config = dict(
    num_classes=2,
    kernel_size=5,
    momentum=0.95,
    batch_size=128,
    decay_fraction=0.4,
    weight_decay=0.008,
)
Rows from block 2, named by matrix and row number. Rows with one number belong to one neuron. Each number is 500 + 50 x the weight over its row's rms, rounded and kept within 0 to 999. All counts start at 0. Numbers have three digits each. After the name is the row's rms in percent of the matrix's.
# fc1: MLP up (model.blocks.2.mlp.fc1.weight, 512x256), inputs 172-255
# fc2: MLP down (model.blocks.2.mlp.fc2.weight, 256x512, transposed), outputs 172-255
fc1.196 103:554492455470508455480496528480516474494558437538595506422475555465487351474525453494515482475547464570497514470496559619520480463499522430497471461466556464518484492397503599518594453538464501473458478527502491512502551500431518512462492508519570443484
fc2.196 110:588426562467445469476584557526576487433505511426487530528430568413507475472459503480569481548461423511537433532470505385417637513502469475540551533511502511540445546432403543492564508538478504552448527557452453541481577523467489523497523465493521451557
fc1.197 097:460437469520553468533526516533409445453498460507473527475518439568446472486484528563489509544450527566514557526517501571464547472466414476463435460483437510557523531505507513370437473501494609632406549505510528460562501494528463474417618441477483487489
fc2.197 095:508518410574481588384509504491445512494547469498479463490444444489403511510479560584462531579413464518416416563536460493556461545406488414435528547533570561499599502480556529481462459518477445513611494504511502432508492494570455519484447553512490443558
fc1.198 096:485463496496457487486498447494427531490515466483556536533502489502407496571432485576563457489553574467535513522548510550587550573478458475462460603584519484507527505559517549532524432556478522496446394508512481446529536495592487519431489499518568500454
fc2.198 100:529551504553476499492575468511544505501468519460426587475523527483638490556478474548484507501463491509518525520551620428480533483615511465537464505484585474482560472495500449539431456533588433613508455473498446426588524542502519514531486438472448428523
fc1.199 098:511537486552475485464429461469545430551466484518554486552370517485470525490455551502599547476600502463469524452595542467489465430444573499557633447544512530406531471482450554504464633478434547476537457440394510470461455561492529482433509553570455502499
fc2.199 092:474590478413526498471473545516470566471487518481522533479457454381500511460411578549446606481529482468489454484512439473562533527465384505571411470505489638485419534463558509471514477619551543454583521540476519391552437477572492465510459566527422460472
fc1.200 097:450578597520543514464424562563536532495487495468461525513520421518487464509513556556554556508486500536442559541514500436510559465460454439578429533397391468506525474550483504524592530508488492480449510594573463597494512437559465439519486358412518434502
fc2.200 098:529560585471497472565523522480414499494446494579513441518542455513509559482525630483654537524501543479489557506513463494545542502529546526543515499541561556458459513554502427392633573502530506585530414521406571532472526535515509583520475534570513550516
fc1.201 104:520517444504490439583508490496434496537506510473460543435490535443528471555498493438576477546430455588509505518468525471496465535383478480488438525507556492453595527538474494440454538506573520509566480458414408464546397444525487484561569487627576591569
fc2.201 099:431538532521534471444509583554472363529562451517504547487486539562480579460464512585504495481494317442522538463577451564500505374392562489466493453439477585580513484517528529504521466497463460561570461519509526438550494509521450499443470429539425575564
fc1.202 098:621476497458503495537502457476491513469499522457508508510489462528493532415471479530468557416492382530564544540583499470506455481489524472483676583517544504436507478523534424560521516552479573574537528473511589428532566473509487572449552462527511623472
fc2.202 092:490563473427555476485554510459488469472394515511449439435505517521430472395425567473514474577458533528476562427493541458607457481542451575479581518447558476420477461421472483480498431439498568556439410400435448493567481592543453501513577513538513515445
fc1.203 094:529543526507472509498527444429567452412496481494528460482505449515573498522463493546556524497514520528467466499512554489600557509616490523486503478497524507492507568512465488348482514447445587494443524519604523549415469543416498551453424483479595460485
fc2.203 092:451502468493501412464515481474489502454457396512472476509444492500566540470485566498507504525423459537477461567454529497500553538488395520410475500448491479601534504463516485563507600567551494503503544510531371396522549466518499415514571495450481489472
fc1.204 101:468562578538498510497549516468522597511498482473472548418473487516440548446524459341519512508459485488438457429523531568380418546587458517499497461446553480469460549427523467466565528536546555580450469471581610412433520439453417559509478590529468509485
fc2.204 095:498485525494465430452486535406472511522490563567472533542428500446468470485485421522540541502548393559437460480390569480505516436560503527467411504527484507535469480454566575590487494452449569485459425503414405460495434575411470539551552426469595572506
fc1.205 100:469506625612452464466535502501528415561497491526498531426560530516484490502502538541576435554506549603488423421541473476474502390526483576567497418502499487513406437558506523492534422537544480488465564478500525443380514432566547497441541508512468461409
fc2.205 099:480465522393585524447562459546573525479559530500532514504614575453506530512497567420444546434515477461633493483558484466456491426528510537515459564512453491412531573535536548483547550413517524437461446481519526516499542386423394448485506571534427512503
fc1.206 100:526515490563496541492445513555509492551503440514552565502456466435579514588561479477547535571482489420493395501479555452540460481495453497463433581538480482604513514438531541515525473528556510435514556511434470496578451438448499484504483483530506473477
fc2.206 099:482579600513458564477481499573455466428528412469509618512486445483489462514535445487572430445562548452541444508431516452428589548430420575531428517529479459441448545528564523506510441454476542460484503430546539505511550539517532554614423504539509409445
fc1.207 100:481472554438459562517561530579498422460494579513509558445505530478530448530560509413534578489349435451413516429513446486533460553467563453505475601532557568473496448459492484485398460472550494467521448541526416453548499534518418477499481489536593529543
fc2.207 093:502543547559501572426469462449486465498541429570531533561501536535521517479478568449552504557499458543447376512402528422555478422558469516469529512575453544470560526569474510536451501427441425475554537494601445402392527562467437480462502506479492539480
fc1.208 096:605568537478501559471587504520457608435624419513495497563489648498560500571495439456460475516383498540539516466489508500523492520497474515449488521450471503536505434527481459546492584499492487548476483475609537433478495486498549447525531485502472556396
fc2.208 103:508479486491515514550466489522546464440498500558512512436462541493499512480421507512526461457469474524568408456518626488547541449503477462513506498506448505488583494577494556450555425532623563539497421448518447525408512415571502427538555472474475484491
fc1.209 101:502629496497462555462450523442484515475504497393493483526532441391496448450576460406475490506544525505567484527498490440457481523447509546553463587562465490549605535445507547430497478515553527498644506489456512420531491576449491452521456507521455525509
fc2.209 097:522565538507541514495457473417485465549432480447552547493522460486584510472536462443533515478439423449497567515517504435560516521505566478500537491546409518484605505470403571447578564568478451410535529544479535555574431491523514460526516503481495486468
fc1.210 096:481460489581484526474480434563665541534467440493485452505485503505492553557497471491524523460551582460482467503605587513494455635490547464539436433521463567521555500441373385432522466521442469543538488457524492468485448600569572519501414507578460527474
fc2.210 098:536528534492399608468503555548512452470429517543571450429561533523452505469470550470497536407480534434522569599496573447586483480512447519492482481487519480514419480461514511361448446524563496532392540495444546369600486440474455407583396479503426427474
fc1.211 096:546504527440541472512447526520535469437464505585507435479506476505488406551430608495538469503477474544491450581625492476486561480533486457595493432477535450487416604547483526481543430528498487575536564554558465508412449521513496439602629469413528624518
fc2.211 103:483399550510500571558452526494489455448522483488499538480491553529492521415559458452554558571477461500420432523434457490451603501540497489533480506535483449417570541387560543486468431442490490497494400480509516520584455442500531539504522519576586493525
fc1.212 092:453506536486481451489429609568525476500461498431508500442505524421474570510472613350595496545436454450578513576522406537417453530450451464473471578497451448503449408530534533420498524523524421518522579469520519464423564562499533483484523421562446469480
fc2.212 096:453508564440455634530488424397479524520550434502413446632525512476435499432557543501546438554543562543488482483428488527493548401474506455474429547462550450569529517565477487496438474498498547451517516521445415539495495476536480570460541439578542495496
fc1.213 102:514421545575533482507548475499505498539556533536426421487425559436478489489535564631486495512560521521466510528547441523485513523621579503459602451487553482369588578456426532576507459520486496445541416495542487555452434409470499476409368491527521509482
fc2.213 098:509422482404522494626546537468462433535538532531575512408502488524525571474501543459519557497512413452504507418509457435526516465507493528506569465496479498443496380460505469527547615453514516525416553528418475410522508417446456577467483488486454538459
fc1.214 095:584559438617501481564420575582527570529521432512489417490464499604531463557449501546469589523393601472482559493417424547475487530472425518422477394515507552489445506530527505505471519525448438548470548466451574526589487470545611494473505440475514484403
fc2.214 090:482515537457574457545509417511485614453523511464579510561492513548635485502509543476525558519559508496521475565518435528409485416382468465398557483479542503463541504455486515421455477441537375506485474450520471449563645519458430426425516487479526558529
fc1.215 110:533556481446487519409509474509580510524544350509540604514554508530563388415511448525539534479486503511473487512542564665538448408515438484443494488463463468512447490391469510553481550566466522485485542519369594430507442506514406589589508538524534548537
fc2.215 095:444495534561552508568481552520462439568531526459494532491478506571558506600570504520463568494527429568485589537574528437546567500498492543488505603504515492539558525569494486463424469455563512436488512496401528432407545459486555462539551519463373527452
fc1.216 097:458490475526477534526461518505440544518483500405482543539546465512490472449381487553571595633418522556465508507506495523472526544464557461448468555470393493511471487546492514490416412411501613529562453522537535512512500442471477526463453450480469522511
fc2.216 095:586517514611477588518500527480511508520475487511606567433432540482417502435461471671348535547488504454521424420491475512529463565444513431461408467552423528540482448523393448453483409566466507497512497461519479493499596536462591412580541502530538530450
fc1.217 099:507559540503531522563496611418558558505565470498468382491572543479541521488594510458565460477489493499486547427620499525514435585548514523418506403533496499557565531492512420568639545506390482491502509571475436529477494445456501545460485495628495515544
fc2.217 096:518488579496486506549543443526537533510578479415553482546486505473505412481486517528409449499442460567487516508416503550517497505569579519564522647504477466443544559471449506521569506534463543481542507499632519426556486520477493566570537447523497446538
fc1.218 102:614499502569524492437459623527500480365574580524460529455661447504508486531504434438476565490523534536498484592537573449459429521521602454500538500492433489492431464509530498545480428510543489490460396484506514492502557493560559497512452477495602566508
fc2.218 099:513477503499487454488485510515560435549526460588443553496493534448434482474548478484481440547508471485500522430578444537414551493516598540445485515471412393441543510559531395614513541509492549485539497397556498484499473483483424576510571647504464527479
fc1.219 103:422433522448591449508469505540540530503455449554566501539534540456497466509564493520605505516525548398506544477519558527423441489482498520606438583466535487457553410412562439491615445440510406518471471488520513557489463521533545424417495462389406557469
fc2.219 105:519487462470499497462560474479536575466457589555476428526556512470451522593560582408430487464448531563516531405511555506496436536552470516507586515547409459447433493397545575442434580506453449510529488546503438452478556465493615501461489478445628532428
fc1.220 097:539457487530570536529570571424400481437493424447501531466455510548490442471462447396490464568460439429540532495458492420508559535498470468478553498468465468551465498524456462457404521525476486498559463476469494423426451554547553493602469543439495376513
fc2.220 107:544463481506493458521536585516469477580599566580506595471602510454493469529564534515511420468453449493522488486543485547496475436510503486453561464473598578514419534519394494515479447544531509464498594544447598515515491450570591499460557516566561653398
fc1.221 099:498437543446564491460599507542331412449551492455424467431583552500423505482467414488532493532566517549450511536487498555534497535472491490579514522456530510483545431524507531527521459501516545553436444537496509521462517477580388545598408553568501402509
fc2.221 098:500462559434402552536503496539468497470485519500455562477405485548485567502380403539420584503546428480509458475475494645557436492485553487559549533481538400458532523570558459465505387468500464522461530428507523505553417590452532502394506543553540462477
fc1.222 101:486480449641434446408472511436485492526621495525509440597457440463462569477569498405590547485449525470520439604572647548522465452448534450493452532468504442538441550537541485611412483516492477464447535426433533603473528553507564444491513481422485463462
fc2.222 105:551560568541410560581496438487484509571609509493437486462550513417390523509491540435511466563501528467433554470503539519550528502501557507533447499487592512406476550538455453443444432560475492447540445471482476461418593570521489520478524519528510519438
fc1.223 102:605544532446479501455590387475398559508543535537496382613580463434492463459508533458508572550466441555572467506488560379524503487551607464498579507519566440528494396414399474481414550553480627458462505556511543524586512482567541571477529534517521480456
fc2.223 099:468504487430477410390523513473463511491507555479474554506546516628471492489502351498455634527487492513469499434463447508485434487603495553521508489526438566547494502435518483434584474603552551429476545459538524460590529509531464523506514495512480605533
fc1.224 097:440503413418600430536505479418494482414569471375537507485527467467491536511543532429525552657569471495434461496460500545520512400432541494519531428465480503522581582468533495492520451481361493453534447479512521533565383482563455390632587546383481534513
fc2.224 103:492451532523540495493511553515411458478498528460546480440492549481449520525586517546582525559488532435484498543548526432526419514562460525521392418586473490488484414442510535525579500466472474539481512462540554513482594478551517546520573507482527388519
fc1.225 101:484510456539392428572523566520548472530523498479462478548411461513559499516467599564502462430456519467520479528496469618597588508515460518526470440463522501463506393517468474502464357541459482550437523511549397521473457509519508442522470490423484483520
fc2.225 097:489423460478525482457453492478544422532541489544531483455440461398489582601437463428536526492459439486581484498550496457497491475603415407510468455543521488473563477527503505405512501494572521448512456507529535538484475469461371532416444474482511507558
fc1.226 098:509418471491476493477484530524517467585480485410489507414523584520403492488556569527540478449447528508420517521439476487511380482512432510458548588417492403543444467479555497468425537491529501519557395513491530514556476464503531526441499522556492556469
fc2.226 099:419476545513441457524552500497517573629536443579459493485484496484457532472479502561406478417564492468458503539472553484460502526553496615430572505467555494435518526442513504488512435444568415481479532558522539445499603550470515530589481510496519517502
fc1.227 105:518466489469475464359503571574398524467450533423448474422476414591560504542525449552538516536461539464481474477444529573434545504496567376540556451453465493597557544581511531443532460548553499539482458590497532457439472475478467463471508496596413410506
fc2.227 097:487546535474441426502435490552527426498469555548491450570559498488600513506453461581486563501489581518480451534532550439457480480522574471489526519433528488567556563470521582558620580514553476464523567551513580470433509468549554445408533582536416468360
fc1.228 103:455551448403538483470407476533493394487510575500510465435531534410450475529564563528491532537594421486482441529561435528472547569473512550492540500571597525522449553541519441479511443435521486557598493546469517520486473518510509597566463563592450517493
fc2.228 103:564462483503500493491452571516472471644423515492390527550369474517553582453517480481422480475453508497575433461436480487449458458509462611508524502376473444419488475520529422500504558428538411483473452495449486471411530464462561524476477485529411506537
fc1.229 109:591408566478579533539538498554593494495570442387519469517401424397484437523509485432468463540447546482484524571533557530539520556496566468542592471410583490565459515578509438550490503610510523462467476505577502584475445473497504593542487483502429419535
fc2.229 100:529437463441565596540482597490491570514452472516476470463403466445457538513546467527439532529457431460452452510489582445606535557482604509605478468475428549536459542394461524488538413501537523423447515494461566446409439560466523436515476492491494457440
fc1.230 107:513556432499490503495466483525544435501579505536468498442427489410551409517585415501476528428507417476479488537500561556586558531620501512525653548486516491495523536493479468550472549573500527492468597543455454522468531489445507413419528484607554388496
fc2.230 095:503560509530506488462485558493464426502483444497548534568593465530526497542478435483581609457413506519529393468459517428525468427515421466438571527532558484411503501525453515491476570526436513512548496526495489553434525545510562523410524482440546460571
fc1.231 097:509517483542427470538488547500485470513474518615516554597510505507468469441526488440503563598523593546546509539545424529532550429447491467353462566527493502453487536535474440490452567489479478531419525482571518526455633514533416563513422550656530527468
fc2.231 104:534543526505509511510491383594492534492563389553482495477528553454547475530562428519590427533538488473552443467570552397483469433584526498557560460482494448446490518572483529559498601503520616428543572510498547437552465467543430513498535529532499509467
fc1.232 099:381579578420548548540481532438530501449470548542501453618530505463504479473490420477565510527486514494420466507464546508458526505437476519438500561468547396466575532510503517452482534474513503506504503483478554476442491515551548462509473501588460483528
fc2.232 104:565333547533582564558489537507486471529529557441477578456527473410431488489541505466466513602388569482500534452534392501449492532414587467454531440464497519481398583481479552492493499448488522511536481475500526419453407494531584501476528416454526516523