A small sound classifier, trained from scratch.
Model: log mel input, norm rmsnorm.
Rows from block 4, named by matrix and row number. Rows with one number belong to one neuron. Each number is 200 + 20 x the weight over its row's rms, rounded and kept within 0 to 999. All counts start at 0. After the name is the row's rms in percent of the matrix's.
# fc1: MLP up (model.blocks.4.mlp.fc1.weight, 512x256), inputs 208-255
# fc2: MLP down (model.blocks.4.mlp.fc2.weight, 256x512, transposed), outputs 208-255
fc1.342,094,200,197,213,219,186,194,207,232,198,172,199,200,191,218,218,203,203,186,204,189,194,210,197,206,209,213,222,177,231,253,192,189,205,229,202,212,212,182,248,171,187,193,201,178,216,204,182,189
fc2.342,097,220,235,199,175,218,201,184,214,197,192,209,213,191,203,187,188,200,200,230,194,241,185,197,173,250,189,206,179,217,229,185,193,204,217,180,206,202,189,182,168,169,210,187,184,180,215,200,191
fc1.343,098,225,203,183,213,187,225,213,222,172,225,213,201,167,208,155,195,169,203,183,179,157,176,208,212,199,208,209,195,182,207,212,197,229,217,178,153,183,219,190,203,172,200,199,242,189,213,193,213
fc2.343,087,172,206,216,166,202,210,207,192,197,189,214,192,190,205,166,216,186,195,184,227,228,191,225,217,195,191,205,179,169,203,210,181,200,193,204,227,192,208,175,187,197,198,169,212,165,241,215,225
fc1.344,096,190,184,226,233,218,209,191,141,219,191,243,203,203,202,209,192,203,221,173,177,216,201,216,214,217,224,183,165,241,216,178,171,208,166,200,193,196,198,187,180,201,217,201,223,197,178,212,228
fc2.344,096,209,190,165,220,193,194,173,180,227,214,171,217,162,197,187,162,200,184,205,189,194,168,203,221,195,216,226,154,208,178,182,198,236,224,174,221,186,190,186,219,227,210,220,215,175,204,217,211
fc1.345,103,169,183,187,176,201,194,190,169,185,263,188,169,181,205,201,195,221,181,207,167,201,188,162,225,172,164,205,207,200,179,215,202,185,227,211,225,223,172,205,214,209,211,225,232,175,183,218,205
fc2.345,110,239,218,198,225,207,195,203,220,191,199,202,186,155,186,182,179,197,221,224,191,180,215,188,161,185,163,186,193,222,210,187,235,183,166,227,173,220,169,234,188,210,194,186,168,222,186,206,216
fc1.346,100,197,185,177,227,220,197,218,192,204,199,236,137,181,204,169,217,211,154,183,200,209,236,175,217,186,214,215,234,203,203,230,180,185,225,209,198,194,205,217,197,177,200,218,192,212,232,233,202
fc2.346,098,236,184,206,191,241,163,208,185,205,198,193,223,216,188,222,225,215,192,222,223,224,207,168,208,200,152,181,207,179,185,210,194,158,189,203,194,203,184,206,183,195,197,168,191,206,161,213,182
fc1.347,103,180,192,193,169,215,172,194,182,189,202,222,189,215,193,231,253,227,206,210,208,203,176,151,184,204,215,196,193,193,186,246,167,240,190,183,203,237,214,223,207,185,184,178,196,267,195,186,180
fc2.347,093,205,212,207,180,170,164,227,239,212,194,177,189,212,197,223,186,192,216,202,176,184,223,240,193,198,235,212,223,201,206,211,212,206,185,224,183,219,234,192,181,224,204,201,198,226,243,195,225
fc1.348,091,193,239,238,203,215,182,184,178,196,173,160,218,195,206,187,173,176,205,223,179,205,194,184,194,206,174,183,224,193,215,229,182,206,197,236,208,189,204,190,212,219,191,206,198,197,200,193,224
fc2.348,097,187,185,239,218,190,225,232,168,204,217,203,197,193,219,186,207,177,215,224,212,217,227,212,198,219,191,209,187,233,195,252,205,192,211,181,199,209,170,197,220,199,174,255,211,173,207,221,160
fc1.349,102,239,200,182,184,220,178,169,163,179,213,210,191,176,183,168,208,210,212,169,234,206,197,169,221,203,186,193,207,208,192,146,202,183,188,188,179,232,230,191,194,199,188,194,187,220,177,200,203
fc2.349,098,248,196,227,179,210,225,202,228,192,193,188,195,192,222,200,167,236,211,210,234,177,165,148,198,185,137,193,203,227,212,168,230,202,199,202,246,215,197,193,221,242,179,170,196,229,162,176,186
fc1.350,097,181,203,193,189,143,173,180,185,208,208,198,189,214,219,189,197,196,185,213,237,209,215,192,184,200,185,197,197,180,195,191,191,219,224,206,210,232,211,187,209,196,233,173,179,228,213,212,185
fc2.350,101,194,232,210,226,201,205,191,231,244,178,208,234,223,196,184,202,206,255,220,203,204,213,207,199,204,214,189,194,160,223,204,172,166,189,194,202,188,201,224,196,212,189,183,212,233,206,203,175
fc1.351,100,179,194,235,258,204,181,193,206,190,175,192,204,211,193,173,187,221,195,234,193,201,213,226,193,221,196,204,182,222,226,216,195,194,207,197,198,211,192,194,196,231,215,156,222,156,169,221,195
fc2.351,104,191,184,207,209,203,240,157,221,195,191,222,205,208,238,192,209,208,224,212,196,208,237,203,193,232,165,186,195,190,206,197,202,188,224,207,202,198,219,202,224,203,238,205,211,188,214,239,165
fc1.352,098,172,168,220,200,178,188,233,206,199,171,227,215,189,210,173,181,173,201,212,234,214,197,177,195,195,179,198,193,198,229,257,208,169,206,221,168,207,249,194,199,230,166,206,213,241,209,201,224
fc2.352,105,183,216,178,148,187,203,196,206,251,205,149,183,192,219,203,215,191,246,196,209,202,181,177,189,191,206,195,191,193,194,227,240,207,171,218,184,199,171,203,186,194,192,186,211,201,189,200,191
fc1.353,109,203,162,223,163,183,216,210,197,202,204,234,184,169,236,189,236,193,191,191,210,179,190,157,222,208,214,210,211,218,193,243,199,162,179,198,202,204,192,200,131,177,204,204,197,185,181,223,184
fc2.353,094,183,206,185,200,192,218,202,228,183,230,208,222,180,193,170,218,195,214,185,222,208,186,185,208,204,213,187,218,197,183,165,189,200,181,148,215,191,225,209,199,221,221,197,158,148,204,212,235
fc1.354,096,200,208,192,207,202,218,210,177,152,203,206,191,190,179,191,229,191,201,199,208,201,180,196,189,169,188,194,193,182,202,193,210,197,231,213,206,202,214,185,200,176,197,205,161,190,202,204,212
fc2.354,097,207,203,196,210,181,181,198,193,233,216,173,204,217,207,211,145,200,193,208,190,225,205,169,168,190,173,201,219,200,197,223,221,200,195,220,201,180,178,172,220,190,217,192,172,209,245,210,153
fc1.355,087,186,230,179,256,184,197,162,205,209,196,204,210,204,179,228,205,202,184,219,172,230,222,176,182,181,213,226,182,175,204,225,170,222,211,178,200,219,163,236,228,193,218,188,193,186,212,189,210
fc2.355,096,222,243,192,191,243,176,197,252,214,197,184,217,206,201,224,211,209,184,229,234,184,233,164,193,207,192,209,180,183,206,202,232,229,215,201,217,228,169,190,177,247,181,207,233,164,182,202,197
fc1.356,099,187,215,186,196,208,191,194,211,213,217,167,212,213,216,232,177,162,208,173,232,223,189,189,194,208,223,175,195,181,217,186,183,214,230,162,168,182,178,222,220,205,176,203,241,203,199,225,206
fc2.356,100,170,204,212,192,197,211,160,212,205,197,215,207,204,225,199,223,207,185,232,179,199,200,181,187,182,201,218,174,228,214,219,201,220,206,233,218,205,230,214,180,200,204,211,212,194,180,214,205
fc1.357,103,190,211,227,196,209,209,197,197,207,211,207,187,202,158,202,217,170,209,197,196,159,209,192,154,180,180,174,234,237,188,204,244,199,165,207,193,185,192,195,145,204,181,218,244,221,181,205,182
fc2.357,102,201,210,198,209,215,190,187,208,238,199,193,185,202,194,215,190,166,236,197,187,217,219,178,187,214,203,226,199,208,202,216,207,226,204,193,215,191,175,176,204,174,172,177,176,184,199,160,223
fc1.358,097,199,228,196,183,240,195,184,182,172,217,201,208,210,197,200,200,179,194,189,178,229,240,175,229,210,201,181,237,184,201,254,197,208,200,174,204,231,197,218,172,191,217,216,207,206,203,177,173
fc2.358,097,230,198,202,235,188,205,223,217,206,161,210,202,206,183,186,183,200,173,165,195,193,250,226,193,216,232,206,219,177,173,183,226,155,183,185,196,190,197,182,195,178,177,204,214,203,196,193,162
fc1.359,100,237,185,184,210,169,187,171,185,239,237,169,196,194,230,196,173,143,194,192,200,215,175,221,243,235,217,186,160,174,190,214,184,182,202,223,204,192,205,173,213,215,176,233,230,217,196,209,224
fc2.359,096,160,178,227,197,204,183,189,180,218,182,191,203,207,169,230,163,199,177,199,194,235,198,181,194,205,202,198,235,191,199,188,168,211,188,213,181,200,200,206,176,205,186,198,206,238,241,215,213
fc1.360,101,198,199,176,207,186,185,180,188,170,191,180,187,229,202,200,219,233,175,200,174,211,190,247,195,216,210,196,193,197,177,194,203,204,193,188,169,188,206,204,175,195,191,186,214,196,187,197,181
fc2.360,099,215,183,232,193,226,190,224,192,185,188,238,216,194,206,198,198,181,218,198,231,217,185,186,195,212,192,202,217,207,210,160,203,194,219,214,218,191,202,201,218,194,192,200,204,233,197,178,204
fc1.361,101,168,224,230,196,205,212,192,221,208,229,206,203,216,200,191,200,196,212,217,234,204,198,249,202,197,178,189,196,232,236,194,221,208,183,199,222,195,188,180,176,181,199,204,204,164,178,203,226
fc2.361,099,162,200,203,205,173,241,209,199,211,144,171,195,199,178,169,210,202,208,214,174,171,196,179,202,211,161,243,173,211,220,202,195,219,193,156,209,189,204,213,232,221,186,231,192,179,223,173,195
fc1.362,098,212,197,171,199,162,200,165,241,185,200,206,217,164,212,186,177,203,180,226,185,206,201,217,197,185,188,229,200,181,196,206,233,212,237,188,187,229,245,207,191,201,197,189,213,223,176,210,164
fc2.362,108,184,193,225,191,195,215,192,213,207,197,202,177,194,193,209,181,196,244,222,162,193,229,205,209,193,227,211,191,229,194,206,222,191,205,182,213,185,248,185,184,214,218,211,164,189,172,198,220
fc1.363,098,202,197,192,202,206,210,189,214,205,229,161,193,228,210,213,200,181,218,209,188,179,210,218,174,168,182,177,163,171,200,208,207,227,194,174,208,198,188,182,216,164,176,204,171,219,161,194,189
fc2.363,109,225,190,209,213,198,228,207,191,196,171,205,201,182,200,210,196,222,172,198,218,174,180,179,200,154,196,201,220,222,175,169,174,187,184,218,207,194,215,204,186,187,197,213,197,207,222,190,240
fc1.364,098,171,154,195,207,202,167,235,227,177,171,222,214,187,185,188,200,174,247,203,187,211,177,180,175,201,200,195,214,203,182,198,182,202,211,193,189,191,207,180,208,163,176,186,214,215,216,205,181
fc2.364,106,231,161,176,253,206,211,188,158,205,192,194,199,192,175,179,205,188,201,209,193,189,198,188,182,218,246,236,223,167,183,209,157,212,214,201,180,204,214,191,183,220,246,223,186,164,202,234,193
fc1.365,103,233,225,218,193,229,217,173,237,194,203,176,194,161,223,213,206,159,208,219,171,224,180,196,195,221,204,205,209,183,194,184,196,204,165,236,194,192,186,176,208,231,231,198,187,181,222,188,210
fc2.365,104,188,176,234,254,201,200,184,177,199,210,212,212,229,201,216,212,201,195,270,178,204,200,182,213,233,220,194,201,180,215,204,201,178,205,214,213,179,235,203,221,204,171,191,177,205,164,217,203
fc1.366,095,218,206,185,214,199,193,173,163,223,187,207,227,167,174,198,230,218,203,208,221,216,163,203,208,179,196,174,205,177,179,177,200,185,201,217,188,197,242,191,205,191,198,190,154,191,166,215,200
fc2.366,093,193,189,180,211,199,205,225,215,203,206,178,215,188,230,190,198,187,251,205,224,220,226,222,225,217,233,228,223,193,223,221,193,228,196,202,185,205,202,225,208,174,221,184,209,204,221,212,203
fc1.367,096,180,196,184,227,218,208,188,207,166,186,208,209,147,206,231,199,208,189,162,216,168,153,203,216,183,201,229,189,247,179,193,217,179,205,168,209,201,189,220,151,211,168,225,198,183,205,208,210
fc2.367,106,201,199,190,212,200,207,211,185,192,182,210,199,205,181,165,217,189,238,227,202,175,186,208,225,192,199,192,203,172,212,199,185,204,211,166,190,205,182,184,200,210,223,206,173,174,176,177,222
fc1.368,103,200,196,194,234,184,163,237,185,198,187,210,212,189,227,213,182,193,209,183,210,232,202,225,218,181,173,223,189,178,179,182,213,238,163,234,212,210,170,249,210,190,170,235,189,206,197,225,219
fc2.368,101,200,224,199,213,186,191,207,195,188,180,210,197,186,213,186,189,203,188,214,240,214,237,197,207,188,204,158,214,201,225,181,187,190,221,210,238,198,223,196,217,199,206,204,243,189,197,194,185
fc1.369,103,197,194,203,206,186,203,201,184,217,194,181,225,205,206,200,172,187,203,170,197,170,243,216,155,181,216,228,176,235,197,220,219,169,177,219,233,223,219,214,214,219,220,242,197,192,203,188,231
fc2.369,102,168,205,192,188,178,183,205,184,184,213,223,217,234,192,165,216,195,180,196,225,229,252,214,225,189,196,190,159,199,175,201,178,225,238,201,182,198,212,207,195,219,178,203,205,231,182,166,185
fc1.370,091,197,232,228,210,209,241,195,216,207,210,210,191,193,169,208,217,212,219,232,214,216,196,219,195,203,205,184,196,212,228,250,199,184,161,193,186,207,199,193,182,213,253,219,180,199,202,182,209
fc2.370,104,219,190,199,175,205,185,232,160,175,191,200,231,200,222,207,168,205,181,195,167,191,178,188,187,212,190,167,185,199,239,195,192,206,201,199,212,215,173,239,183,183,205,209,199,193,193,182,203
fc1.371,107,184,199,204,162,209,209,216,190,194,211,208,225,212,207,170,211,162,184,198,193,200,233,193,208,198,202,226,209,218,186,182,195,211,218,194,214,196,194,202,181,216,213,200,214,219,195,183,166
fc2.371,105,187,210,257,188,208,143,182,196,226,204,188,189,245,213,217,201,247,198,202,178,178,199,224,216,228,187,198,205,191,189,208,211,215,200,186,183,163,192,192,200,221,220,239,189,175,190,169,229
fc1.372,100,238,226,183,173,204,218,205,188,168,186,189,203,214,196,191,220,179,220,178,187,165,196,198,176,200,185,213,174,195,204,196,205,190,189,209,177,223,199,212,210,223,191,207,204,200,168,209,214
fc2.372,098,201,229,183,172,191,204,189,198,213,184,191,217,133,174,209,212,211,218,181,217,224,232,195,158,247,218,201,200,216,181,208,187,185,210,207,222,240,193,204,221,192,227,189,197,184,158,196,235
fc1.373,099,228,245,175,178,235,178,215,195,175,194,174,218,201,180,177,188,192,177,187,197,174,192,196,194,191,152,200,163,188,183,214,224,165,207,195,173,214,218,212,228,192,190,195,193,179,204,195,198
fc2.373,093,213,221,198,207,205,193,231,202,223,215,230,198,253,202,211,195,211,180,216,207,175,170,206,186,191,186,203,190,182,222,197,184,155,220,174,227,218,181,233,218,228,202,188,211,181,181,197,204
fc1.374,098,194,208,228,211,183,233,221,195,203,210,204,187,168,223,178,156,208,198,215,235,186,209,191,207,205,182,215,220,224,179,167,245,210,185,191,178,168,185,147,198,211,160,226,215,188,206,193,233
fc2.374,097,175,222,190,210,205,219,213,190,205,193,187,199,174,218,214,207,205,224,181,224,187,201,221,230,208,200,191,224,199,189,164,183,207,203,180,219,208,206,193,236,232,211,210,226,196,216,213,179